Rows from block 4 of a small image classifier, named by matrix and row number. Rows with one number belong to one channel. Each number is 128 + 32 x the weight over its row's rms, rounded and kept within 0 to 255. All counts start at 0. Numbers have three digits each. After the name is the row's rms in percent of the matrix's.
After each channel's rows are labels from the 100 images, of 14848, where the channel reaches its highest value: "top examples" is what is common among them. Only what is clearly more common there than usual is listed. The data: stained colorectal tissue patches (NCT-CRC-HE-100K).
# convs0: first 3x3 conv (model.blocks.4.convs.0.weight, 128x128x3x3, each kernel summed), inputs 0-127
# convs1: second 3x3 conv (model.blocks.4.convs.1.weight, 128x128x3x3, transposed, each kernel summed), outputs 0-127

convs0.20 095:101147161096107138142121157143122152174141133101095088168116165084177089151105129137148181163179110126144165161111144118099085179032072109146115110150159087183170135105185115142192182137107153125161131132179138101152056147105127143110120140223141103154116082158197169096185101114132132139136117141139157093161150125131106150143122115143157207149118146142131138163124098123177158119181
convs1.20 093:128145161122112051147122088082127146217133128138122146116137149112192122105100137145106104109085219134107153053128098145129139174100146126129082111110157157073071103099159130128146119198148123087156150159128166136119143190142136160111132147145121153153093145128094132160153160099098104132179183111168143146200148169184162168124129147135137126173128192190144098147138116151078170158083
top examples: tissue: adipose tissue

convs0.35 089:106187079143113153057115154150149140165147196125136126168157142103128151151144132139149104137169042175168124185102109130119184065151128134138168127163105121124139149122131155088131172135175176154135141127165129152126103134134038127158143159157105133125140147097129169124136111150141122123137088142127177139151126129112157179104147151100128206152130052146110103030132088187165153090196
convs1.35 108:129164155133109149126175137127170156171163154135139112090145134097105170125121169132120143158157122152134129194192153088118171169118154177135152154078190147168181081152145163156150129120092147143141180161154156195108086183153126187097073150166157101190148170113156170096132127150088092175157108127077166104180154141150166170125121162142116171177127115094168120140129144201131148153167
top examples: tissue: cancer-associated stroma

convs0.96 107:150168158090107115101148085082150113100142132130123166073144133095092165137109168143129137088128147107076194113156134127147090163081151028145156139168133131123115103162170147160090161126129134159134086173177137200098184136166147133104130166126107131144118125040146106103158132111158183156124093123136136100112146135112150142164116009153133163109127151146142141188178153160174112134176
convs1.96 109:187151082132156180103133137107127127111173130098114156135113161145129134142082147104120117123109138135133133121198050147148131140129132126138129193090076129131141232134077176126125127081145111083161103139060132134149151107088148146100149110099101082097144164106201143162166100134195170125103079182090092086102116138103186126181111113048119123113116041113153136133113158133126111119134
top examples: tissue: adipose tissue

convs0.2 072:127135081106138090114160132168098148064113133113097077139146140123153120152223169149193160148178072164147131181154137168134162093193160152163153112135120136128177146081120096201123142152168131135150144100139129101068129146075148165121103092142097142171137193136176168138098111194098167114182140178170143151121142133084149170138136151160141149125121180099160155131087124142116153066134
convs1.2 078:129120144146184079177143121133142139138110117142212065110066107140147132133158119161187168146159092114156172177067114139144165142113171152184139065114168113136150110149131172160137116158098152209148159147136100198140126159138154197100142180142134138140166165125147150088144109185133107131207117135157156120149164180146154124162179125177124147119092150074154154153155126131173120158138
top examples: tissue: tumour epithelium

convs0.121 097:130141138150111166095161134111142141179146190089118118154141143107158153141120135154109120128130076143160173151096114145116149135191085134168133122160124130180196172112139073111146187161124164089121140133179133162115084160140020135164133154136139108146169122118186147174144098153138135134135119162087166130201136144140129167162175119111151239167108114108124131061133119159186172132170
convs1.121 083:129183149136134110095175138131186127182177135149126165081193158086084161168147151099113144146130114171103135193176153130118132136112145164144099144145172173162170101118112128161160155131116171110124163147138154139135125188171124151143098113176137085192172163102145155134179160145117108172133114119080194133169137137141145143054100148137109169187124186172149157085154171197095163151148
top examples: tissue: mucus

convs0.6 122:133194103157094183159074171167169136184148163113165172107145144123092177160146157183128141142148115158185135152118124119170158128152088109144126112153110114170178138109159109145125127179159144148152192140178141141094130181152103165146112159161164151155150098086145150120131160118137142161187101156141151127219094129133131164159146081150156225179105121150149114110164132160138174164189
convs1.6 086:100157104139144127112189158181170162138202161107155159103179108169104187146139169144138165167135124133143159147164165128126114109105180189167149174137161140143130208123151183134133153137135140136159158142115168146111122110172151162134107127185159139161185149088255189123150168145131144203163097148130139126134133153126120116165122089141138143113133116107167092129150161178130156153131
top examples: tissue: adipose tissue

convs0.16 077:158113156150158124153126137180130084159095141150131150143031132104152137114114139141130129167136130080114150076170129114054072165110124104053128140060082158173171119138099086129183100149085122167125110131142132126148070154113117147109168143091169081162147060134177096123093174064151139122071191138140144137114107135108070147184115095138119116120136171195142162156133099149132140167124
convs1.16 085:111161134138100117101126137149112153202148118000118126142158169133088116147156141108116111140150116153140136053121137144145062190135127150121134170154091086000049138120167160100165148132159152122141151147191147131130109134141124176103136117144150147183090122102156141133113146135147139131150133119145165095161114113163104174145069076177123152166113148173103117101136141127120143120119
top examples: tissue: normal colon mucosa

convs0.117 126:085146154179137149153154156168110109127107132148127084172150095161152116167168142090181089134142108157140153106109106171139169094155139147132101148142103128136113110143079098103102098066145080133075098108096077054178117078110158116115179138155100172076156135151117128096143115148199115088157132081165064136161142137101127031164122179142145078104129091148097188128125180093136093100110
convs1.117 124:118117113180137141148134187224124178120075116156124107158092168132135127151123191164172153169184097113191137150111093112123168117128186192141196118104149140155133149097133177140103140100134159159106185145138126113118121073115129090124166145137180172069114151145123177097117122187180062131120117170145135093137113136147168114136130188160173152145100104129140139168099136100138047145137
top examples: tissue: tumour epithelium

convs0.43 094:185137080092147128139133143142140172118129099129118127139123177182125154094178148180095116156151108113167143093137111133140167209111143129129153102128112165202184133127140127180156138166159165118154147158144222193071105140147172117153114157145174154175120112165191143148136156128135176168185173147142154098147131140170112181074149132145108158142155219149147103145172146143149162150135
convs1.43 085:175193134125108070170182137148135161148194101070098170132168112127135179146166173109181107140150171172154144127109190136112031196164143160141108126144094127092134137172166182131164152135186136102105151149159176124153149122141165143165155142167171109126135119129169166139112207145159181188157133126134140110157109115139100186146174089099131121107115088114150109130144165138138123107104
top examples: tissue: cancer-associated stroma

convs0.78 122:127154065130088143134061140153090147123165152134147169113148134114109109166088152108156134149135078142134118187190121033151198049107166119137157109150111125131118145157105166138095117124174148145106153081157136201156109127137104134129136106165125150122161124066065181091150101135151122093162062072140181153165111138134160201145130092145134131154088065109121119106069131145145133123159
convs1.78 133:133150139157111152129208144148137170154152161108152143143142115144124206127087194150148124174161104145144130170160135077116177139146149183148176174124249125144172111163126154166088148095120110141106197148161133168122132156134143141117096119173170143170188158125188181112122110150117095206147104126142113126170151132147180157123141176132134185155137114111126119135121150174162141138175
top examples: tissue: cancer-associated stroma

convs0.24 083:109115151083140131156143163105120153113179150116125156067170106163000110144184140104157108148157135130075136164116163185160111100175111085161139142161171098091096140155178163168158128136145125101109107132139119184049170149136143158155101125181130158164130098120071157215137127122133123154136082116152149130178148141143145176110143123123151075169092138119124124159097157140132120142098
convs1.24 086:159089158143189154153177153114121176099157113141156145163070128147090172122137161169130140171171092119124107138144149119143204099186145155178135123112172127140190169195122184182133175125130163139145169140122138163164149116149111143151183113128151133085151141174191167132141142145164103175108137135097143167155123080165197105146099157117171184134133181109133144162153134140180072173162
top examples: tissue: smooth muscle

convs0.88 088:160118084198098160157070152155149141153122141139196167148145147115149145147071105106133136152176107183141134130214141205151180132123162153121124126126124151144111139119137156131130117111122132143124199101186119146219086136208112148144114138148161117142150115145092136111144083144148163151133091074145148164173102135146103164128125148123130166200147151154152119093114229133137162183157
convs1.88 120:139132108180141150132219143143139167131132154135105205161145086149131212125127169136137112175165083159156061138134139143123176115170138197151144191137251140155153136154060146181129147114135096133061190101130128128142154122101144092140173095137172147128169150148167169153139105140154141212120131110145095143131101123118145127116120174140109160140139094134123121148126155141139133120153
top examples: tissue: normal colon mucosa

convs0.40 105:130191110158083153131104141132127122132138176125169151118140155123109144184088149128158134133149094149151139170186129037156183066086154110134191100147169122127105142166149170133097171103187149158116139134162128189147104133122111146116089126182103146127181117076092159090149104125130124115158046105145163166182115154130150196143120100135122167146085040112124128101105145182154154114173
convs1.40 120:117157140157115153133214135141157154170112167125155169139159124137130214136113192144146123150128117160133129164163150093115171149158159159149183171125255150128155113153126139151080157053091132144113168151148137159106141168154138136100107126161143122175217164113178174131135119155121111214137113140131134109170122145146163166137146152138139163162131099114136120149142146179158147139153
top examples: tissue: cancer-associated stroma

convs0.15 103:133173141189121181150129104134108143145118179143127119138166116147099129094126139143124092142052141147156174070138145161137163191091126176164127146139150091085067114115181154128071180099137127121122116151057115095166149152118144132080178131131124176157036137139138132068167112106146152127125070147142146098156134138139167178166167145115159012136106160140133122138134133128141136134058
convs1.15 101:154102157207175149165175126137134127106141182157126126143069096081158181136128134149135113137138124113178139139142052145167189094134155148138176209138168130151129154143136144174104133127074141137167136185110145180137138112152116152139132121111121100155191151150168146131158101147154110183136136200100129151108119171175186104194112170085181144115096109146182142186155114157169155158113
top examples: tissue: normal colon mucosa

convs0.38 092:113130121200092172169087116138128160158201162134141145123169100101098127120108171112166091156102145156156192171131141063153127118096096168157099120159143101101090103145110151161124228129135145111115109095100145159190130205153103141112172110130107164162148093112105139050164133115132113135120063139161168100170134135147140167171165136135192090158057126142118124079097149108155123136111
convs1.38 113:154125127215129156137207128130125175128193175131103165138107122105134209121121184137131154184169103165181110143123128070143205115125136178151123207152197111153144099135139129186155203120113148159130179137142136160161131188106125133143129090137172127133170125147167171104154114124112116204131129150122142137139119138136155128153099203121157185186133132144141132155135135144150148146146
top examples: tissue: debris

convs0.70 108:131063144165153145169155100099131081116127116134109134129118156114212183142079106139129123076152161149103147136159146167137081149061142110123083130104154142195201161140152060164158078109103123102137140171146161102208114127104147133122067147078106104129144149157115037040156093099121174178124169148131119159143130134129111172127134144105133169151137136138149095122191148130122114120154
convs1.70 116:085139125147149052156128105118119115117080194186138106142155086087185133059125118112075136120130144138152165165171083055068136163076156123099152132143159209169160109117130098156133102086138125086167141131113101135156091171128109128143142154097128090094167115160121106049101162129125171134029171147164108098097113168138110163119149150102152174144118164160128146158145136134096162138143
top examples: tissue: normal colon mucosa; tissue: mucus

convs0.113 108:108157097151084130137072157156084167152147109119137168140167139147174087169107132121134184161177103151152077136151139132164162073113180116163142061177115143133127118131096175152126129153184183125127160097150125132180097130121144135160114141202149148163155121121117217090152154139123136095189098090145215172155092139140164203113129100171135153162076110133117116145091140107162135117173
convs1.113 115:125139135170145152162188136167122173163148173118094105127125123166134190113094141144141126187142115119161146141163140099113165164116233186145149121115228158126146133157176171154112094129157120149111202138170153118157115136139152158136132116176183166132151155154188208083130166181135091190172132130186101145158145132141176158113159162151125144157139144126159140149105152152163127140142
top examples: tissue: mucus

convs0.46 078:167174164146142147099156147183140169174096132145159120161081148124136156134108122145111138209113114120202160114197173117094151122096155164123168174100120130146148139150171126124164178155166165145139189152118092157154060125140130134118177171153134135164091068139179211131101149042152137121148131149126173147183151125130092187133120138152146176152136117095147116102144064168149132147147
convs1.46 066:148144141134108187109092110129162125230131130043121167135147168152124105136123080111098121122112121130163122063140125125139146218123122123134141208106083132036034157131171131092170101129111137081099128131168162093141114152126164159100128114124122178129111130124113117156110168131132139104192131125206123123169136125169108185153079103162094111189151124133131126144142132107120167137162
top examples: tissue: smooth muscle

convs0.101 082:119127127107115128156129167150200142129098122139184233167174175158107163155153120104173166149198110109111157099169141207150160061158152118149088100164165121131136142130152235135146120117131127156099162157163086140137102125189132118124138168115177130165069112153053156152123126144121123154148081089141170179178136120157115176133123164136151140134110111145125131105155114158138144161143
convs1.101 109:146128104150138161150208144139141183139091090139108174174135095148119195098128174137156150178178094132139094120137153139122188155167183192171150165131203146147153163169116200188143134115146138141112191118134127117138144072119128083131174107119170141124130149182179167100126133166147146201095124084145127166150122085132169148119125190142146175143152097118118139159140121127149060138143
top examples: tissue: smooth muscle

convs0.5 131:112135111082127113152092112145157161110173097142140172079140139120185141122110166111162154142125144155095124169139138110119175152138164140145085126126135136183201141123130149133138108137024133128130186156151131123158114129147050119158180132137161014162171141141111145113139133120163148168049137128000143165103128152151137134120147122138156127137160120123110124093165162106118129141131
convs1.5 116:160055120114153131161129104061120133049144165155113140154138127094078132079108132100093161169159154055132123170161127115064160088113116170108115114158177114174187122172142115125152092164134129088146181098122127177160125135086128124160114091153143131079133093160136116120085127122129165138098148129125114163069118072122123121019155165122110198130151180090118147088107127126103137124185
top examples: tissue: cancer-associated stroma

convs0.8 111:134177127175124171136122093122119141137113185129145138124150127155134145113102163142111111138043135140151160112090146100141162179083122170170163163133129097099076120124182164106059166113156140130133125154028114119148141169118160126105152125133113182144086145115144141066142133108142142153145094136141132105136115149165173178158142112127124000059106166143126121146147147134137145124035
convs1.8 107:141128165165189129167193133138134119113152179164119115150087117094155197130107150142121112134121130104132159126107030161173141108143151143139179150143201141133141126129143148160080116172052116126144142158102152153147148134154126136141136105106134100187207158130155150156172127163135106202139165194115127110122141185145189121180129126070172109081091088143194133135138096149181150120113
top examples: tissue: normal colon mucosa

convs0.89 080:125140136210112146168121103144128181145128106146141100114168132109089088105115088103153107174141159148131145121161121227116109087114144178163079138153137091080091107125129159180139189122116125135108154095133105136193149137174136168118180110147117144166043094135050153067151117077135149168119085132169167160177161144134159197174172153131173094138138139128137134131080160125145132146107
convs1.89 086:151066124223154184141170152144134158103135140144103185156113077147144167108136113146150141174157101151163107104140135123147225077150159156164101192131170116129105104159133096207169167117134121154095154136128102120166158087082141129135210096128144156067139126171132142104156090124150118159135136142133098155090118131135179075133107197134135162179137151168147165170135121098173136144134
top examples: tissue: normal colon mucosa

convs0.22 096:120156172156119143153114158127140162149191169127128124095161057141075102142118167125128127160123154161155175178122149031145116137107115138158151132156149071088083111161138190153116236160162128116110083111123159151133163182138116157106130112186105183154119087090142152092164156069129113126132042139168156094165128134132165164134178103141158090177082136123133123115098125132151118129131
convs1.22 104:140108143183156161130178165139146187119196166127132114142081128099135178124118176161119130179159116153153146136127149100169197104125167158191116175107168100125138133134174178157126191133106137157118168178157142164176141184163113150120146126136174114112142143158195179118175125145133091176127120151120161131151143126166203109154106189129163172178151175146161120158138136152191146183144
top examples: tissue: cancer-associated stroma

convs0.61 088:183113092071160166116130152160079130115083110122116150194141148184143107142180172146127114146111114142138139100141143208089135127164140180140172085118177163115126161133159087150135142131185151114144154111084141095135104156103201124116100092143128181164067166164188156168121104187115162120184167157167157132136114124112112173128162186153133126126088183095146154194092143128113146087093
convs1.61 081:128143136111156095170142120134136144161115091137151155157071124185164138188178140173222133134153131119128169121023132157108126166176181122154123128108175141121137170158123167155086147116048121191066135122143081137091145151167124127112159186114135122132142139123168148134092166160153142131153154114156116119191131108121124177157168134161131086104138064155118149213144139126144131137070
top examples: tissue: tumour epithelium; tissue: mucus

convs0.94 093:144122129189167140119142100140128151134144179114144125088125157126153139142088160138132107166028116148155179109162136075120166137055108175135149126087104158085056092109143155132145183117159140113173158140086126096235139148120165152150148104171110166150161140130127125179133101169153158125169106152174143153139137148145115158168156147135146096155065204136145158126128155133108140129036
convs1.94 080:112153097163164130115208134139126125128119170163162177178082090148170214151164165115153109137136106166145135084015114140113125115172137141123148189086210151128111096145051146160095166117073122159081146095130121089126144141136134135127188142135158118146119155130108142174108149144147129216104167171138116117120112155091127133160139153128182102118124071167147152144169109130130127120107
top examples: tissue: normal colon mucosa

convs0.108 066:129123152143128192148154142116125140156133111104115159097171127155000170104181107115125123133121155113119116138107163187139097098191101166152109182147169134073098192124190159151104148085126130129109147176118078123122179152156128148138145156103119157162127134122095111197123103179155131165103085123162157177192151132108120193123156178138138106148138135134119154134149090153135127122100
convs1.108 085:162080120139180160156154146141144171086136087153160201139116115127146149120150129148136114166161106121138098148137161173159210093196156160183151146147132147158138209170098162160143162140120133125119145128095123130148168060118095104144180100108138109058145148147151142171161106157160094149072125132080073162133124104143171078167076145151122157140117102144144174162165128114187047137127
top examples: tissue: smooth muscle

convs0.107 112:126108110232119125129096149159142145171167182115189170134089117114175171123086129138139103143182127176158156140160157179100154138092106168064148111075129134142124099110142135162156164104124114120147160139156137142212135156194137127145156126107161120135179094179097102108080098124170153154129137105153123118087132133168067150125123169112108146171141148165148118122156222136058163169149
convs1.107 151:143134119189151144126218144147129152122141163130079188166130115131118212122124181125119118172162108166168031151114124142144167107160123190124145180145248136149145110142086139176139161104139117120078184098107133120142150133076145090142183072123170148132167140147149167155149101135157149218114142146135097135103084145107131120140096161119136160133135105149135125131109152124125127107163
top examples: tissue: normal colon mucosa

convs0.29 063:170142175099150147169151162173143088138126132151110091136048120137132183132117138148120133193131143123122195099177137108090146150125146132067094164078117159169161141144131142142174118153072149178111162176127115118127051129113110132105149191129210078152111049129186139120122148066109131134080151142100148118160129129123085130168108082166104122163108158180150144134185112154179128163123
convs1.29 080:161155144125103135108126114104139151202140141038100106143133181124125124153151130142095093131137133159131112056124116161147038211126125147137131168154126092000058130129146167119156117151122140095139160144204151134146104146118134181126110116129143126217126100086167146133122120142133151139164141125153173152167130112149098194102094059153130141170135133136109108109139152140145160110119
top examples: tissue: adipose tissue

convs0.115 123:149088110173143160168176128127078127096125108141136121147137149139229138127113000117132121123119159145132116075132136095165132105123136153157130111135118166178180157116147134113133096103114100133131152133135110057208121064110135115118082132110124104048119161150137118107168103147101124176117183145119069123144149162138139019120149161129092144143173104136124152096132170123158096113136
convs1.115 152:139098122146149085160119145159134148065103181192141065090141116026175119108129128109078119150148146117168152180155087111123155128070198155141155090156158205189175100131126130121124107096116116131143151155162121128187129106165091114148141159143152091091179135136143138125163135171141147116047152178115143080075108125150151132074165140121103163160109174159164145146159140130162109152133
top examples: tissue: mucus; tissue: normal colon mucosa

convs0.0 102:156127101171102158163098164135107131155159180098183211125137149128139126168087134133145151132148101119164162184202138035171152092127118138124168109133137158148114125167118116141082166076185172141126145095171140185193079149142144128128079109140129160155209106110104122149142098140134120108179098096165164177161111128154086159087104110128147161163070117121107103127081159147135172142162
convs1.0 126:118136139155134136139227128142134162155129143127110186154160110157138223137132174129144137173161101162136089154138127102112164124159140181154160186164255151155173156139090142173096158083105145134094180123124128144137131155123136101127132124135161131152215157122196175140135118151136095223127125097144122124156086131117135140127131169139126165129144088132099100157133150154137141126147
top examples: tissue: cancer-associated stroma

convs0.50 096:169123170049169148175149133122119052148107122152130101187076148151099171119133152143127127080088128112132135048171126154142097189110095132105145159074159140145106176162154101132134077130103131170137076143166158095056103129148160115110140124106156129148141101174198072142115157043132160152100157130143146117096132129134088146111100156123138121120153215147137136196168136148141147160145
convs1.50 081:150151182152112170180134149126152161191141133056098147190146150127071130167190156133110106144162164160152108157135166144150134224146133146151140187132141106114151123120155194119168150082160126091133152177196175105138127133138081126087166175114164123142153158146163184141126137164153155131149084138116135104165135091164127212106111160107095155162140143090145092151172159151134129128184
top examples: tissue: tumour epithelium

convs0.116 078:145117141124136157028183170122140154149094140129156144183162138151082146127148133149089134145143179132146142086114136181103168161183119174156140126140151154011057123126123142139163185140139169121148168143164139078045140146170091138145158149150150159147148115098145160186108091148112138123117144151146168108162164144163132160138126179126140182171125171074136141086122111168156141136169
convs1.116 069:126169088170105170084213126143162176148160102117111171133121146152108208133172171118141140156159147187159066128086165153135163134157124156141121217071118122137119170121101158205157165149126157124090158100090120094168106082118133121162136087146175126142109112156200144179122161120160095221089148133106121170104120150097112123150136132140142137152177098158113160125108140107133104116146
top examples: tissue: adipose tissue

convs0.82 101:106130090135090147172106114164124164134144116141131150170127137167151158132185085166159140150137100148138170106103112053126147137101133141127093116124081096226216162104119127151180174143088137115138184145142191107060143165166150152180173154138158099139111131194108136113074170096161151129132109142120147101175175141159148177142107151143136112140219139129144119163163165132079142165130
convs1.82 096:143166122152140109173157145186108140140182108171134151153177105119054159133145136116214174153157158171177171109151151097073105094103162171110085135146074119131111142127145129173213164167126146134164156099087150130118129124098118112167183118176166131072118108145159120087086177083157184177142137097084082175123079117101071113094146130128138145171150130108133125099125157102089113119137
top examples: tissue: tumour epithelium

convs0.124 095:128118104094150140149090152144134160128143144115158130125134142143157118154130158161123166140172053109143153097115126108141138161148146101143113069154170142221220100099147102176156167161174188102175177147159128230061086157143160135133126139159182150147154109109187158151096113125080153116210146143152179120149109121141141157107181073151115151148158151140134121158144111152137157114160
convs1.124 083:139141159088154094116172127156107136165171095074100105098170152151068175152104106093168165137133155143103161184118132160117070130103174164133113066169159120135194155097118171138185116179142180111144161131127130130145125136146183141172107164176134157136197117081194163139142184130128178174218130119156176146169118105121098112099173092131120132097160160102120110091115165129105125130108
top examples: tissue: mucus

convs0.56 116:154055117163142130160150072135123118121159106146142121103138142126228172121107066133128101110085157146141115102133160112147138158114146139144099115125172170181178159122174139130135063134117095100132148170084139078212126052116148098168081159105127113088133163152148104097155119138107132191132175143133072191124128162162126028115136161106078115146164155148136129127160151090116106132100
convs1.56 130:112116102133162051163121125155104133068104165183100053086130117050182121096136096088091124132129156122162152175152095090080103142065178140096151085138169193176170113112122121142132098143127121120161139135159115117164112132148111135169136155131153115099167103161156130092125167134129143117055179194177131132044097127131092142057174146131107150151123167158158134171129116111103108132120
top examples: tissue: normal colon mucosa; tissue: mucus

convs0.36 106:107165147105138150067156128144214137099060163142137151189144128149109190130161112124153099135119061082138101157100145173079167083163150152133146102129133103058109175126161153115146170127142135145107121179147105123103128103110069147139170179137093148146097160143120142169105126128156152122130091146125145142139142130116161169144143172109138169110091101131141169033176018179125110115152
convs1.36 088:102156155154119156118135142116177135165084156153173107143152130115162129065117135172168158113146089120143164139150191091129176153173152140152178217099185137150140085137168142137135102089102163147119140180145118170110142107165117126060120151111127081134128181126122121103120093174119049131115085075075149130148160133162188156164115147202192128166139086142112168165134123180153116168148
top examples: tissue: smooth muscle

convs0.47 087:148137179095119157162178145142138153141159138136113110187086149144167106174110155138108190169126138107148124138142148083134153173159128122139126129118161106153133169139176173139161183152128150139124176156133105114126025148105133132103124168184135125184095034149208214107136126078082141138147154151128172143183175118147092177108081144163152165159178138095137146127133118108170134107147
convs1.47 075:131145160110106126125086116130144148231126117061120140152109186151148100108098115145089085130131145115141124055066131150120148221124110134157131130115150124027093162130169121087161127146112088089075137165178157060110122166173124140136130140158127191172117140164109135160102171128137122098163153134165126170186121116173119204103097142181104122187139133137105151124130141118123159139118
top examples: tissue: smooth muscle; tissue: adipose tissue

convs0.33 082:151144127136147172090143135117162128109094183122084116228133126177155159154166160167153116096086093126141133155126174168078144091147131161144179118105134108061094200119136092149105138129164147148116116149142156073110142146124141161139148153136107148148115219158150095141095092211138151120154155158156170155145137125095116162203160151153164154137089159131160198126163114172103183103152
convs1.33 077:108145093128137079175091131128119132134127077170206157115118106143195089183178105174196133126151119131139129132037179156153109136150121108167142110163125142142101135100078135109106126145052111193166110123176127140112151138148083140100163148148128086125111166054087129162146104167152163090116130151132115066180151153091115104154069129206104097137081134165129156154153142152136125104108
top examples: tissue: smooth muscle

convs0.118 115:183137138171129177147100136115132085159106198093210161147141143078081170152128115147141113114164116181148146128157149181163188101113068105142163138168125122169158127119150087175141179151154139124158164126115137178090105163163131133113112108122142117159162016121105142124154119093110140151171051156138143164183132131161055143132153133137147167156095123082130123122115171157167180131124
convs1.118 128:145148137187163145120206126131155123158119171129131181170152137146116218147143107128141155123107065184126080141143122114117176119132135139109143166175255145103113130124122076181138133126121167141132148144089163132097113156148142148152120118112120145184206121140195162117117157122101135227156131173139173142138134163131092151146099138141122132138154090124162123124160131170130152160130
top examples: tissue: tumour epithelium; tissue: normal colon mucosa

convs0.114 086:101183102130114140143091132166136155104187116111119134138154121130212079213117160152163141158194109162116143164136126094191145084097140130165134075169132132177166140127144112139110202157155161135125172119167116155184105135106160147159103136158142112153188144099158196129174111139112145087172094116102217145130099168105161190107116122168117155118121103115123123181118158129165133087165
convs1.114 111:094135146175123132141177146178132175121168179132128089113115143093120177128110166125118125195155124108171128174164105107119168116094181190141146102136240147173186102121165165149125138126129107143148199151151114127208114158142138139132121128173190136115209156142193186108152120173144143174155112150151125099138162138132185103102162171145131161155142164112116156114106176134155121127145
top examples: tissue: cancer-associated stroma

convs0.120 122:153202110159130119143071164134130150168130191129154151142131145093185170143124152155148165150184148160148131150168135123121150179105134124151165140145119109180197095123154134198171169164140128154169190179195144120145130176111130181133134148193157117173132123137149162106159138113130160186152141161104145120131145163163134160136131090161119210129071173136154118138180145164164176131185
convs1.120 084:109158118151215143116177109120112129103109199129107151167140097125136188094120157142089139127079128081145161164193113126125149133120200178115159154119174183132114143168155150140101105159150112078159179142057152154135153121134174155143166095139131116158156145141132135125128144169161159198154142179117117113079175224151152124155166118132142145103151176162212157111118151118116147132172
top examples: tissue: normal colon mucosa